From a checkpoint of a small multi-label image tagger.
Model: 40-pixel images, activation relu.
Training: muon at rate 0.012, 11200 steps, batches of 256.
Data: trained on photos with spoken descriptions (Open Images, Localized Narratives), 203450 training examples, 14.1 epochs.
Rows from block 3 of a small multi-label image tagger, named by matrix and row number. Rows with one number belong to one channel. Each number is 200 + 40 x the weight over its row's rms, rounded and kept within 0 to 999. All counts start at 0.
After each channel's rows are labels from the 100 images, of 14848, where the channel reaches its highest value: "top examples" is what is common among them. Only what is clearly more common there than usual is listed. The data: photos with spoken descriptions (Open Images, Localized Narratives).
# convs0: first 3x3 conv (model.blocks.3.convs.0.weight, 192x192x3x3, each kernel summed), inputs 0-95
# convs1: second 3x3 conv (model.blocks.3.convs.1.weight, 192x192x3x3, transposed, each kernel summed), outputs 0-95

convs0.82,211,193,230,233,191,238,190,210,168,155,146,180,192,205,201,228,206,224,117,221,214,249,180,182,171,212,177,123,236,242,195,253,155,204,230,191,278,173,218,191,265,231,95,137,224,154,243,178,195,296,175,234,192,239,185,245,170,250,235,230,264,242,173,197,207,228,215,152,252,105,260,253,127,239,227,222,250,126,185,184,161,226,177,144,152,195,180,193,163,215,183,199,135,216,251,146
convs1.82,164,221,206,250,168,181,180,147,158,198,125,253,238,220,141,281,169,280,161,211,166,226,200,150,186,164,149,179,154,218,186,183,216,198,188,178,193,125,122,267,149,272,152,174,283,255,200,213,172,250,153,216,163,198,142,167,106,242,208,211,215,201,153,223,215,164,159,158,209,118,216,146,197,197,152,221,142,248,141,165,149,282,170,256,157,212,187,230,169,184,217,135,218,153,253,235
top examples: text has "sky"

convs0.145,130,202,182,233,130,219,204,173,214,166,117,137,197,181,205,157,250,166,148,162,248,184,163,253,258,187,247,159,181,225,242,224,200,186,251,101,248,191,165,199,247,193,191,186,287,223,258,161,192,170,153,192,187,140,168,183,167,186,199,197,171,203,243,213,178,175,233,208,225,129,158,116,234,231,203,219,168,185,205,189,184,138,251,164,107,271,200,264,242,215,148,212,164,218,202,217
convs1.145,159,280,155,236,98,173,90,211,186,178,192,200,205,258,133,298,228,191,214,188,203,244,190,167,145,162,165,162,167,152,199,188,172,218,149,151,171,190,155,197,227,241,197,167,112,217,184,240,146,205,170,169,203,190,229,200,186,276,122,145,170,200,166,204,127,175,113,199,187,165,304,93,221,280,251,215,205,174,183,198,271,239,215,194,177,211,218,213,201,225,182,214,197,244,273,225
top examples: text has "sky"

convs0.73,123,188,198,257,180,197,188,143,171,255,119,164,194,169,260,148,287,222,127,184,204,137,170,186,161,195,186,227,201,204,219,152,153,120,212,168,229,204,235,109,196,240,225,145,246,172,178,218,158,251,159,192,183,216,222,196,205,155,145,199,201,220,147,189,177,171,238,196,220,238,193,215,219,283,281,258,256,195,282,178,266,204,178,156,222,185,224,172,140,171,184,244,235,255,89,183
convs1.73,183,178,76,179,222,250,248,156,175,197,200,273,200,216,213,223,201,225,107,215,173,215,170,177,174,197,206,226,166,202,163,198,193,191,233,233,238,209,244,190,252,273,189,123,215,160,248,211,195,273,278,171,188,252,201,280,212,257,143,141,99,200,186,209,140,213,230,238,238,182,244,189,261,201,226,248,182,199,231,232,250,212,229,179,157,187,180,273,195,227,172,196,271,209,148,173
top examples: text has "sky"

convs0.90,122,219,177,205,290,212,296,193,244,194,180,203,247,265,157,225,237,206,244,225,161,169,250,120,176,189,269,173,220,226,152,182,210,179,220,177,203,208,169,259,159,226,150,164,200,166,178,221,183,257,129,151,138,206,184,170,230,213,174,238,209,215,242,227,261,234,138,149,228,137,211,168,177,149,208,240,235,175,220,212,244,161,180,227,236,136,150,193,186,246,181,152,249,186,197,182
convs1.90,64,230,156,186,182,164,193,188,258,210,202,212,176,194,151,243,177,144,186,193,216,182,250,122,162,204,194,223,200,254,173,284,226,228,156,123,233,210,174,250,194,220,135,241,200,212,226,215,180,174,147,161,150,234,203,167,191,170,156,193,181,228,189,177,156,190,217,235,181,169,227,190,150,183,232,189,215,165,216,206,169,75,129,199,237,216,176,206,195,138,101,155,253,244,214,203
top examples: text has "wall"; text has "wearing"; text has "woman"

convs0.60,236,193,229,202,209,167,130,250,278,192,292,147,259,149,267,201,187,212,220,220,161,205,205,197,115,135,131,202,210,185,196,197,166,87,138,173,224,174,182,128,270,191,252,256,195,109,228,226,225,198,234,198,111,283,198,232,161,201,101,212,223,194,162,244,228,175,188,213,186,208,222,201,145,217,184,245,201,203,190,169,189,221,222,177,282,165,239,266,214,193,148,242,224,201,145,224
convs1.60,153,183,229,287,271,246,219,207,207,201,168,245,130,131,194,210,237,208,249,249,244,196,139,142,196,263,193,204,197,202,256,199,175,218,200,217,240,243,268,181,215,187,157,233,250,185,163,161,191,193,200,206,219,234,248,189,173,295,188,229,245,211,221,220,141,216,159,346,178,208,178,191,206,212,176,145,237,154,150,184,123,255,213,168,130,228,248,221,141,175,140,158,245,201,272,232
top examples: text has "sky"; text has "trees"

convs0.113,246,193,201,193,197,103,185,225,215,227,186,232,199,157,219,268,273,227,281,147,136,268,133,231,166,159,151,202,208,207,221,208,164,186,136,183,190,224,171,229,192,214,204,190,164,202,202,180,238,156,257,207,192,253,197,164,230,249,121,271,208,170,190,217,215,179,210,200,215,197,162,219,143,92,99,239,160,270,274,205,222,273,248,223,250,201,241,216,175,164,193,184,178,240,274,207
convs1.113,179,178,203,265,212,145,205,217,162,208,209,303,217,162,102,237,116,152,280,229,228,196,280,187,208,182,189,179,227,224,179,194,148,169,179,135,187,233,141,159,186,241,199,177,198,176,219,175,208,171,246,188,232,188,209,221,180,324,121,222,187,156,184,192,184,207,235,176,145,188,207,235,183,150,134,139,130,156,146,218,192,311,237,203,170,146,215,198,205,247,177,158,154,120,212,117
top examples: text has "trees"; text has "sky"

convs0.23,197,206,203,272,297,253,267,88,186,313,218,181,205,200,195,203,190,139,204,282,188,287,268,238,222,176,193,181,216,220,259,172,208,204,104,146,183,137,94,212,140,221,207,198,195,202,196,205,176,237,147,158,230,262,195,131,152,286,136,159,241,172,194,217,168,212,215,144,178,235,252,196,232,198,227,205,196,226,186,178,190,187,196,185,284,163,163,168,157,216,121,179,292,143,185,176
convs1.23,193,182,167,235,260,181,287,169,177,219,272,131,230,197,284,172,173,113,164,178,128,173,216,139,190,117,153,243,184,203,254,245,167,148,207,277,184,272,174,183,224,197,93,181,251,198,223,180,196,148,229,197,144,200,220,181,139,179,242,188,200,179,144,191,217,198,193,211,190,208,147,188,171,116,201,207,210,171,182,232,195,188,185,232,235,154,219,134,246,230,230,163,229,134,160,169
top examples: text has "wall"; text has "woman"

convs0.86,226,181,171,180,252,250,225,98,193,169,212,282,226,193,156,253,101,135,148,183,234,166,193,131,258,169,257,243,193,239,228,222,162,214,212,217,159,200,213,231,215,122,262,202,197,186,186,194,202,186,207,223,232,203,148,145,181,249,181,131,128,149,211,210,223,231,183,239,199,223,158,222,208,204,222,163,194,155,187,212,203,210,170,210,149,153,258,202,201,261,157,224,223,165,154,229
convs1.86,218,175,245,160,197,182,228,100,176,177,245,177,213,256,136,149,184,223,225,241,143,168,173,144,99,190,209,152,163,132,202,200,196,195,184,156,183,205,187,175,166,169,172,234,252,126,236,191,216,225,165,174,164,156,188,284,177,228,166,150,164,146,160,168,168,121,139,247,242,218,182,192,181,181,141,243,153,185,241,177,185,245,113,230,129,187,117,207,283,224,174,224,144,131,117,130
top examples: text has "sky"; text has "trees"

convs0.173,145,223,171,207,186,287,181,184,251,168,215,235,215,222,186,187,120,220,198,228,285,223,168,300,138,135,241,222,230,185,218,246,257,156,133,242,105,128,202,238,172,279,199,223,244,231,154,162,179,198,231,192,184,202,208,172,205,174,153,191,166,203,118,212,187,194,239,144,180,152,175,166,230,207,214,231,185,203,194,228,186,151,182,112,120,177,226,194,178,209,200,158,209,147,221,224
convs1.173,230,211,179,160,109,272,181,152,236,163,181,140,225,173,188,260,177,182,108,209,233,203,218,247,178,185,301,215,242,162,169,211,208,213,186,214,210,113,174,242,185,210,233,179,220,164,169,139,215,222,207,263,175,196,187,206,168,197,185,230,189,239,187,214,122,203,216,236,214,234,238,206,258,276,295,263,182,273,260,258,206,246,129,193,174,217,182,261,266,202,167,279,194,213,247,184
top examples: text has "sky"

convs0.42,185,268,203,221,165,233,165,147,226,236,132,185,245,161,183,219,217,252,156,187,228,152,167,230,208,235,232,210,208,230,151,131,175,246,215,201,106,194,82,214,206,203,227,177,200,171,119,205,166,119,147,244,284,174,213,178,196,184,237,145,220,193,155,196,256,197,194,166,142,163,132,216,220,208,279,233,186,272,198,213,173,156,166,201,165,133,156,190,163,210,188,218,178,132,183,181
convs1.42,271,239,251,201,114,251,154,109,271,148,96,95,216,157,153,150,193,202,195,222,216,153,175,188,294,204,238,128,200,191,205,127,183,224,219,202,229,187,218,212,221,159,198,189,184,133,200,210,184,200,267,202,172,202,238,220,223,219,202,232,174,255,150,232,167,152,192,181,172,158,200,217,304,238,264,273,143,193,246,155,222,186,199,248,258,202,184,234,207,207,172,204,205,148,172,142
top examples: text has "holding"

convs0.99,172,196,180,243,216,231,223,144,150,222,196,264,217,211,158,212,176,114,148,222,198,168,270,215,262,165,158,151,178,207,166,200,215,209,84,222,166,221,240,243,192,222,223,162,217,224,185,221,215,246,241,211,218,219,197,199,214,268,224,159,122,189,230,200,135,185,108,176,150,202,245,138,169,226,201,292,224,254,220,227,166,226,221,250,148,252,116,107,185,144,191,273,237,184,178,198
convs1.99,212,202,173,135,216,248,266,174,101,195,239,102,244,166,244,225,149,129,170,195,218,229,181,149,200,267,169,194,192,159,176,273,185,142,237,196,246,178,202,225,171,231,210,183,215,250,191,233,248,236,260,228,235,154,180,140,127,229,207,153,167,186,252,153,192,189,198,205,206,226,159,174,161,235,135,255,239,164,130,181,218,177,126,241,146,116,186,204,301,202,253,245,249,161,181,129
top examples: text has "wall"; text has "holding"; text has "front"

convs0.160,188,189,218,216,171,208,206,235,174,288,273,199,174,151,167,211,146,85,205,116,183,191,253,215,148,202,203,136,214,178,217,129,212,172,235,206,222,135,149,212,166,228,195,264,182,164,191,181,257,212,181,216,191,228,187,212,201,231,157,289,219,122,186,171,237,206,168,213,199,189,278,236,236,193,298,173,189,292,169,172,139,244,258,186,190,171,220,189,191,155,138,135,237,187,115,217
convs1.160,192,159,254,183,188,277,188,172,186,159,225,193,190,142,208,174,196,116,187,205,205,197,194,184,264,183,193,210,155,225,201,190,163,237,234,191,267,163,171,302,141,270,206,122,175,181,191,192,140,155,198,140,212,175,151,151,158,178,190,194,187,159,244,190,192,187,156,180,207,145,159,138,196,166,241,173,264,221,139,192,216,220,192,181,171,172,225,199,197,141,213,147,153,110,139,214
top examples: text has "holding"

convs0.127,158,211,195,243,144,162,204,176,255,161,169,192,220,209,233,179,168,201,235,181,277,160,237,109,157,190,201,118,226,197,208,182,174,183,214,192,241,270,221,129,259,169,221,220,198,219,160,237,193,258,189,206,139,169,113,248,102,222,175,214,169,296,160,169,223,194,189,244,255,151,224,223,200,162,220,203,247,189,172,169,187,218,210,139,138,138,181,248,137,189,215,250,151,193,68,174
convs1.127,178,156,220,177,160,177,174,136,150,191,235,277,179,156,108,242,193,219,276,164,253,170,241,268,225,233,222,216,179,182,152,130,165,150,204,179,226,234,133,175,193,188,204,254,220,165,193,143,197,269,138,180,238,157,189,194,104,203,219,170,154,155,192,213,171,208,236,255,234,132,182,129,189,192,259,184,216,218,179,235,208,274,178,163,127,195,122,167,166,232,263,228,220,180,208,227
top examples: text has "sky"

convs0.24,173,180,210,243,256,246,237,211,245,199,142,177,244,201,213,209,218,186,191,225,115,226,202,165,152,238,206,185,242,147,188,250,176,142,175,131,210,160,155,186,155,238,197,219,176,157,223,218,158,198,246,234,154,276,202,61,251,173,135,189,223,213,131,189,221,207,178,143,224,174,215,232,123,175,153,238,192,242,268,146,171,179,182,215,251,187,162,243,196,216,183,171,229,165,187,196
convs1.24,160,219,168,195,204,206,152,169,209,214,206,216,159,267,181,238,218,180,187,128,161,158,213,167,207,211,141,138,188,232,144,196,238,129,237,129,182,179,149,142,203,238,217,255,199,211,164,173,153,226,199,126,143,215,186,153,182,200,179,191,184,236,170,157,327,217,199,141,178,198,148,211,221,163,130,228,208,178,208,179,256,276,142,200,262,189,131,171,263,191,230,195,180,163,169,229
top examples: text has "wall"; text has "holding"; text has "woman"; text has "wearing"

convs0.35,223,190,211,218,146,277,228,224,154,238,239,207,194,224,138,183,253,157,110,234,284,168,206,202,285,134,153,179,194,190,184,231,142,244,258,251,162,146,237,234,160,207,246,204,166,181,165,184,157,218,190,235,195,164,151,119,211,254,210,222,135,187,239,227,192,200,144,206,148,152,186,154,211,150,257,203,213,211,180,259,216,164,225,184,166,169,162,169,168,247,175,168,179,146,224,219
convs1.35,214,255,194,202,221,223,306,164,215,224,167,270,208,163,203,190,220,167,218,190,252,258,173,195,301,167,190,178,233,201,197,125,172,201,229,245,237,153,241,233,202,187,207,189,203,171,190,195,179,296,268,278,251,178,178,113,206,243,189,224,178,233,196,120,181,219,163,228,188,177,274,187,238,237,206,261,175,189,234,161,218,144,186,195,206,162,191,248,260,200,260,229,202,126,115,177
top examples: text has "holding"; text has "man"