From a checkpoint of a small multi-label image tagger.
Model: 40-pixel images, widths [96, 192, 384, 768].
Training: muon at rate 0.012, 11200 steps, batches of 256.
Data: trained on photos with spoken descriptions (Open Images, Localized Narratives), 203450 training examples, 14.1 epochs.
Rows from block 4, named by matrix and row number. Rows with one number belong to one channel. Each number is 128 + 32 x the weight over its row's rms, rounded and kept within 0 to 255. All counts start at 0. Numbers have three digits each.
# convs0: first 3x3 conv (model.blocks.4.convs.0.weight, 192x192x3x3), inputs 136-139, a 3x3 kernel for each
# convs1: second 3x3 conv (model.blocks.4.convs.1.weight, 192x192x3x3, transposed), outputs 136-139, a 3x3 kernel for each
convs0.50:154142137131144087142136114117133107110122108128107095109128144128163145147163145119102119183234183156199144
convs0.51:135198154181251177070173074118153133138139168114162173142169137092144129086112140131138141196145177117124173
convs0.52:133118139126132137117134111151119089122146152121177172123129109172145106150137108185169142151111088165128097
convs0.53:198161131194199151134130098132142144125134148103132114124155121162154104122148121069010129026055149143252190
convs0.54:150211219136152163125104088117134142143144148192169129123119119158178150114112148125074045084041039068031054
convs0.55:128128158089097166115095163143119130117125140086111118111175133110143137115079123099141147116124136113100119
convs0.56:118090086151121113164124122180153143185118133171136108179136148159118132122121123124103103151128104148145110
convs0.57:096126169115121130128156152147105101138138177089085118121107148113128146147180177120154145158159082107127069
convs0.58:116119118118141140113124143097125149115154142107141111133151101144148137103128142108135114113110129134115113
convs0.59:166128099185098099127096172107151101082143100101109136117103101076142138096146162095066115118138137087133108
convs0.60:108141120136140174061098137181171134113163127122156114105116124108130102104125134144075012203234211163227214
convs0.61:103130153134126145074073082115134113129120157172161158096131147102125133077080098088148186138132155149134137
convs0.62:146187165116082077096074086124114127151125133120129085121100104149125136140137144110114124064030104122119111
convs0.63:148142111118119132102158157127186126132149118135112108118151139098137172087092114103118127028122251123052129
convs0.64:130148156150147167117137139121124129119142135121148147119165122109161130117137131098120142130149132170156189
convs0.65:105140157125169144143124159115133142115152149161168121118150169140149132161152123128175161166152119136134108
convs0.66:118143165139127107070054091118114146116134161139127121150155158154145137126129167106186111134218183057023076
convs0.67:071139141133160133134156090138149203121163205132198140088117141110107115118119128090100101115122103077085132
convs0.68:129189208104161116073131155122149125106152119076090127135131132111137086114150137054040056093065059150090089
convs0.69:159166156128131090129133121137158106150170121090166149134110126107152104113154141139122121120079129169167183
convs0.70:109116148148166139201200157139154138167147092151172131127116129159140122162143129109108130152154094146148104
convs0.71:111088082141172188119145119141122137118135129104119132126142149140171165142168142134174124147195135133169180
convs0.72:126153169091133187140112181131118133123160165188146145136167159133157132136118116096122154111095187097107119
convs0.73:132119031126142040119104047131144142113123114119144166097133147113143129128180135111172212120096162194194163
convs0.74:128107115138116143127073137134084087138102144134144117107125117111112125137162130208101097249052042215101108
convs0.75:134159107102151102084139114066082124085131139107135139111072105131141147132119105118112153078059181088103133
convs0.76:117078079148120168098156155077108105105194167092190125135175102120185140082117157132154152111148155131111127
convs0.77:097111122067084102121125145120118087101143151091125141113127126157136137139134126053045052139138139218248213
convs0.78:114165146176164138124124095124145144141179151175159150106138149118131136109094129107116129135136157165183198
convs0.79:180143130154121077100102095181150135148118125186176121100138148118131113098086079147115104167164166143141117
convs0.80:125134175120139144048071093096148122149170118126115128132152109176178120141123116085043063118101089139147161
convs0.81:099095060128120068116150153099107143126120163135164169119135108111081119148137115168142115145159165145155133
convs0.82:098095115112101085114092118114142124138136117099167157180169153158160128110129120139108121064028087094098149
convs0.83:082103082125098097138161168129185163067109165052125176082114107122119127068088098162169152129084096108104179
convs0.84:117087103105059075150138148088105114131126128103112099141097115135148143093129155119110140110090117127075075
convs0.85:162181184136154151101106102176154139168138123147096101113100115138130118118139143228203156210190177166205176
convs0.86:070091084149126150104086083145150137175169150158124093136160136170175187121132192095077108122097128137146182
convs0.87:129095154090007067107094064127107143122119148162146138124124153105148196108093124166174192157163196124138147
convs0.88:148155152098082139111135132123137123142164156149151156129154099115170149103134111117072035109122089124138128
convs0.89:130131122148125087146088070155144107197161158178147167138120161116154155121141183074125132082111105147131121
convs0.90:082034088095092117098113150167130133173166149140144116126114133148161145105152145152149211133121102126130115
convs0.91:074089138140153171087143159140175161166151195090109134119076118100070126111111131160141173089056047157129181
convs0.92:137124102147131095127163145094093085125138119165144138132131130121143132112134116088107085104126104142186127
convs0.93:186173156125133129137170154129161159131177132142151125104134165134154133198202148131109137098082060117119063
convs0.94:177134039157113071105074086117123113125148121117139140105105107094141133111124130135112108157102045156158092
convs0.95:144143140146154105176109112165141035134145113129167165142152106201166102155146072139117065160164086076098104
convs0.96:135129193094112153129172151172138144144103121133115098146111113175164108165137094109126130135118109107100136
convs0.97:145177125105094125120106151142114141134113136131139115112094123169126145159166133048113074112152094133096137
convs0.98:066059053062096105043065090106139149118180143107125157128121099116116103137118143138124128103121090139171107
convs0.99:183191176152183164143144102116120119171159148185174131152131135190180150205175120139137146099095090153147170
convs0.100:109102121087079092063077086140126122139116132128135158123134126110115093134113107137117098109103106083110066
convs0.101:172193184188158147138136124169160161130187167119157137170116099173126077126103115112121117074084072102089055
convs0.102:105131115173235238144183190109097129077093187138108142142137137139114132154100093131125156092101107133129173
convs0.103:101144181139125156149157188138132091111117104161158079139126146152166148085105146144151161191168125153130137
convs0.104:130102076098098061149119136141137101171122122145129134131144141159112094137124111161174140085109141101062097
convs0.105:133128163121103134154131143112099113151160159153192173098127125110121132147124148101117135169127113138092062
convs0.106:148147121100081071086075095134115112106109103177134134100118096163138106125130131120147139110099082112053055
convs0.107:120090114195144169149105123124108103128126151112133137122151137114129157096127087129115137101118131104117165
convs0.108:129141140161174139162135101174164140128090105109096098087105121081139122130131126156093131123084115124123156
convs0.109:107120099127113132130127161126157125179135134196156133130167135142156137157130149165150118190141101175136136
convs0.110:195142107132120175134203255129082155149139159120134116146132144126134168150147132137138123121090134168122133
convs0.111:156121099148110074134123118153177175142161173140132141112123096121127107148122095133119127132110097117099107
convs0.112:074100077132126090157182146199159144157109109109077108140124143144133113106132111097085118120103127078107085
convs0.113:148130122124129108109147119133138131125106094104083086097134115138150144126144131113137125127097109131089104
convs0.114:153126083119131086164198171130124091132113116143114130115119134134132162129142181167190146156173116101124087
convs0.115:068135181125188161125203152129140139115092151079109135120144134100127130083126122152137120131123172133114187
convs0.116:162167124126139146132111135121114097136158127133125109173162144156179143132130122104000077157112113121255155
convs0.117:162150128118104096111099095151153113169114133148110118131139121116134154098168127088119087157162060152124079
convs0.118:133165092161154090172119103164138140144158167167133131140132129119127124126187128161132120158139117117091139
convs0.119:100117133131145127171186127132174133204185172183133142144170175146173172110127162129080064107098099103116108
convs0.120:124102107132163113152169104123098134155135141180139155092132124123110149123133128148088146071061044045045110
convs0.121:107132163121144169102081114130099118159129141108146137179158151155134180121137151133132116103104064117115102
convs0.122:124138138159111063111091098095111117151184153159149122089141168103159174152131145138076097088098153129143139
convs0.123:103100137139135138144150152111119111112129123103103103135133161133132101168101119100118149138140160144123151
convs1.50:130112108111125144134152165160123165137134150108122130095116103087125135110119157164237230176244225132150169
convs1.51:096083101171119162172156143157129161114108109100112095125150141135179129130173085098076062106127120098100097
convs1.52:141138157130158204120129209156109115108131177150120127115113120096108112129110150110123150058057077109098067
convs1.53:116139124101142158094065090093087071140088094121087085141131173120121152116118127180211192165172153139127090
convs1.54:128145117111105062136086079141137131107114117117114129131104087120098109121127167169138120131057073142105134
convs1.55:160089110151111131117129061122093106106097093132125158094110113115068080191107136105086112136122143168125138
convs1.56:146130131139149158146135149114135113121171162152144103081135162088103157112116128124119162122105099130113097
convs1.57:171108056142138122077111106131149103131140102162137109149181194151140191105111116128140187102127138126177161
convs1.58:152181164171156149135149141128108115136124178148163183129123126101103144145177192148159170108146144080121135
convs1.59:136125125139129098155132114148210169142164125169141164117154153144115147134111144113103131138132132126134132
convs1.60:134129097105101075117101061108099097141127142155132099123133154109081099144152107177255252189255223177200138
convs1.61:113085111124102111124085134149150151170191188127115140113077112138114115149103118133106119151103110163187166
convs1.62:149119124129142165133129121125143162135155171150151196148135099086112118133133110129077121122134117106137145
convs1.63:117153178172170164137162111165119141155199124169196202136128090117116051115166205158087051168105046160133148
convs1.64:166095100130101131122122115141119125151126127130094120149156155087131100105090150096090081113130118109130142
convs1.65:154167130181187176161132137136117111141089111131154056174178185135131068164158122122097124094160166084117140
convs1.66:148141137132124163105083089131108091096063067139108078140136116128115149113121126162197153151255236163220186
convs1.67:128103101124068086161136088190164169174148111125105120127137084142132072124188102150143128137149140133141146
convs1.68:118149150134234220107175209037090063103116153112146145129116147111095077131149165107073107112082105140105134
convs1.69:167132157146154158139113118156166234137173191067091103105105073164172105105099127161127137165132135120109101
convs1.70:104129157126158183116133131156103094139095080161094114180171179103081067145129116096137115105176142111188144
convs1.71:117181191114195199098130158075103097142118115098174149137136147097140144084120143068082093090105094122119119
convs1.72:181172175145153109172190117140117153093137141167113215163151172146162125115106156125116153157138179120117149
convs1.73:136136152107101149112079099202138165132106149098104154113136171124125202131120119148163159155140133115118086
convs1.74:128108133085088109120075117152186175138174156108183167119161169101169105092101099143096140108096134119114161
convs1.75:158174156117146112177143143106161148144109127116102097141126119167139167124147161133108075095089069110097104
convs1.76:135132133157103124144098090193186170136138149099110176144106137110149134098110108125137118103201147133189172
convs1.77:109114156083085110133122130154157169146169160156186188113102108139127126152096121105087104085061074096122079
convs1.78:147152189164139143175145134099107174151152169109078152122073110151152069137135067144163157140155131136092116
convs1.79:103092113119096107139136134133099099111121148150155172088099120074125109057128119155139143127127122110109088
convs1.80:079046086153115103120137135159171156183184141085121062121117143130128165105134143115117122116062119101052078
convs1.81:082100083120110099160113100148182130149128118173155164160169145094105119121119082149105118109110163108093099
convs1.82:109082039098062095073086105170157123146075109174137133134127144098125162103126124118075062129107109126157147
convs1.83:124086093141069094104066107136106099148130096147125097123079038079144060044105000100093044167111081135112107
convs1.84:137136132094098120149104125175154112131131165145127123175146121118058099144071082116081117148117120140135133
convs1.85:090116119100139180090088106144156110188166156152146121134125108102104138113118109090146144120165143103169117
convs1.86:162179183164215223169188192124128126131140164119139129149158157114106132141183198100095106113061081115069085
convs1.87:103046091140033062106109084146162118119127106118073127122101121156092104169109125129106141164165139187139181
convs1.88:140160156126147186131162191137095085121154130119138113143119108083109069076128108099081133109099125132130100
convs1.89:124167137172117101176203142107157153092150149144135143167135087195147165211204199167150165177163108119139141
convs1.90:152147151140123108178151113106136107106107069122143096077132112117143155123133121109104144125099129126126139
convs1.91:143117138106099086112074123143173209144160165122169143199095118108123117109118053097091113106067145129110112
convs1.92:170149137186193166120149144085100096140139160088093132074099089058116191112145179125126112162180163139149152
convs1.93:123124108100129083126134141113102096152156128172147150158131147148144118114155101125126099122112072099068096
convs1.94:102111119128091090150122116152119094169134111121135103173124130138124129166181124122132167109121151136135103
convs1.95:158148186123143128139137149175130141199151126133154147133130124105149153162168169101125145085098149096124127
convs1.96:139105096091089094098093133117059090138091088135059086127133222126129236124060131171175127152161153121189150
convs1.97:120068094092104119146151124161125141129080151115117145153197182166148208155158214154164142135116143125122161
convs1.98:125099133117119125133102104136122141119126133146150170105106151101120119140116103162139128145102111146131155
convs1.99:130145127164168137124127107151160134146096080157115109124134163136150139118134136164140163107145152112116134
convs1.100:153113115134100110127104077107101090127107129172122125153151149187194209176173197158151168182209194174149158
convs1.101:117087134100078077130134122173165141142148128091109111100179183166174163181182155097112108080077069097081089
convs1.102:110119129131135127067136118130086153144128154110066156157116170174192205131163185133132150134120142159138133
convs1.103:121097072142142117152162129117084078124122074139122106058118110060126127115146158150121122159117112141137107
convs1.104:106087119128123136146145134118122114107122102106108176118145172124131137177160122121103094110103093146138101
convs1.105:123059106128137132138145147191152133190180123176185178164162174118101096106123134130128088139120071103107073
convs1.106:132134125117092076152164145067123132118119160107161199096160144122204145154134111084090088111144112131130143
convs1.107:132076068136092069122091075116090075073086086108101109115147144085138134103158166114171177157189207193193195
convs1.108:117145144094120125151161162141099151164135149119118117056101121072083126107047087145139130139116155134149180
convs1.109:118153158130139105111097075119102085133101066169172107155134185143113156092103153136119128127134157157154190
convs1.110:127149136111141102134113125130140164152164132117107170168168222140159179118131144151137118157178129116140100
convs1.111:148110129152157130160136133108097096109131088121154103116130091087079110157149158124131132154176177127134186
convs1.112:104123153049107153072119128149103101104083085195149176128160113134138117190161156134125130120145132146190183
convs1.113:098115118097087121136128154106132149058107097066103122139142139088078058108062145174110111154155143131160168
convs1.114:098110136102155161050112123132128125160149162151166206099071121096100129134100128134139162128156176127123129
convs1.115:116054131112113167119164162089087133136074097111126138123086103131117068113142113144132099139131141111145181
convs1.116:120099103140082074089123109082068116102157126164157122140172152122121185202188187179172205170208198072144160
convs1.117:111158172147104143131122117116089109106111137117140164129129134140132166152123185114111171115139176156136177
convs1.118:111101119078092085126087096138173125126098103146143147139096125120077118115135170148116123164140131109092117
convs1.119:123125142160188160166206132167179173135185168178224211136145135195195150182165148126109143157110127131128136
convs1.120:151132145140143176078107103140152149186137131144152211135124141111120130095122105057000046016000003071066061
convs1.121:139128101151114125129124108129155162145165117093112041147114117165109120164083160101085099130115109129130118
convs1.122:127165185099138122141125158115119089127111085137086062148071119171116067105065104122116157106109102081066108
convs1.123:121150168047092119102105110132122130104107114145141149112132141124173154134131083104133100133170118121169112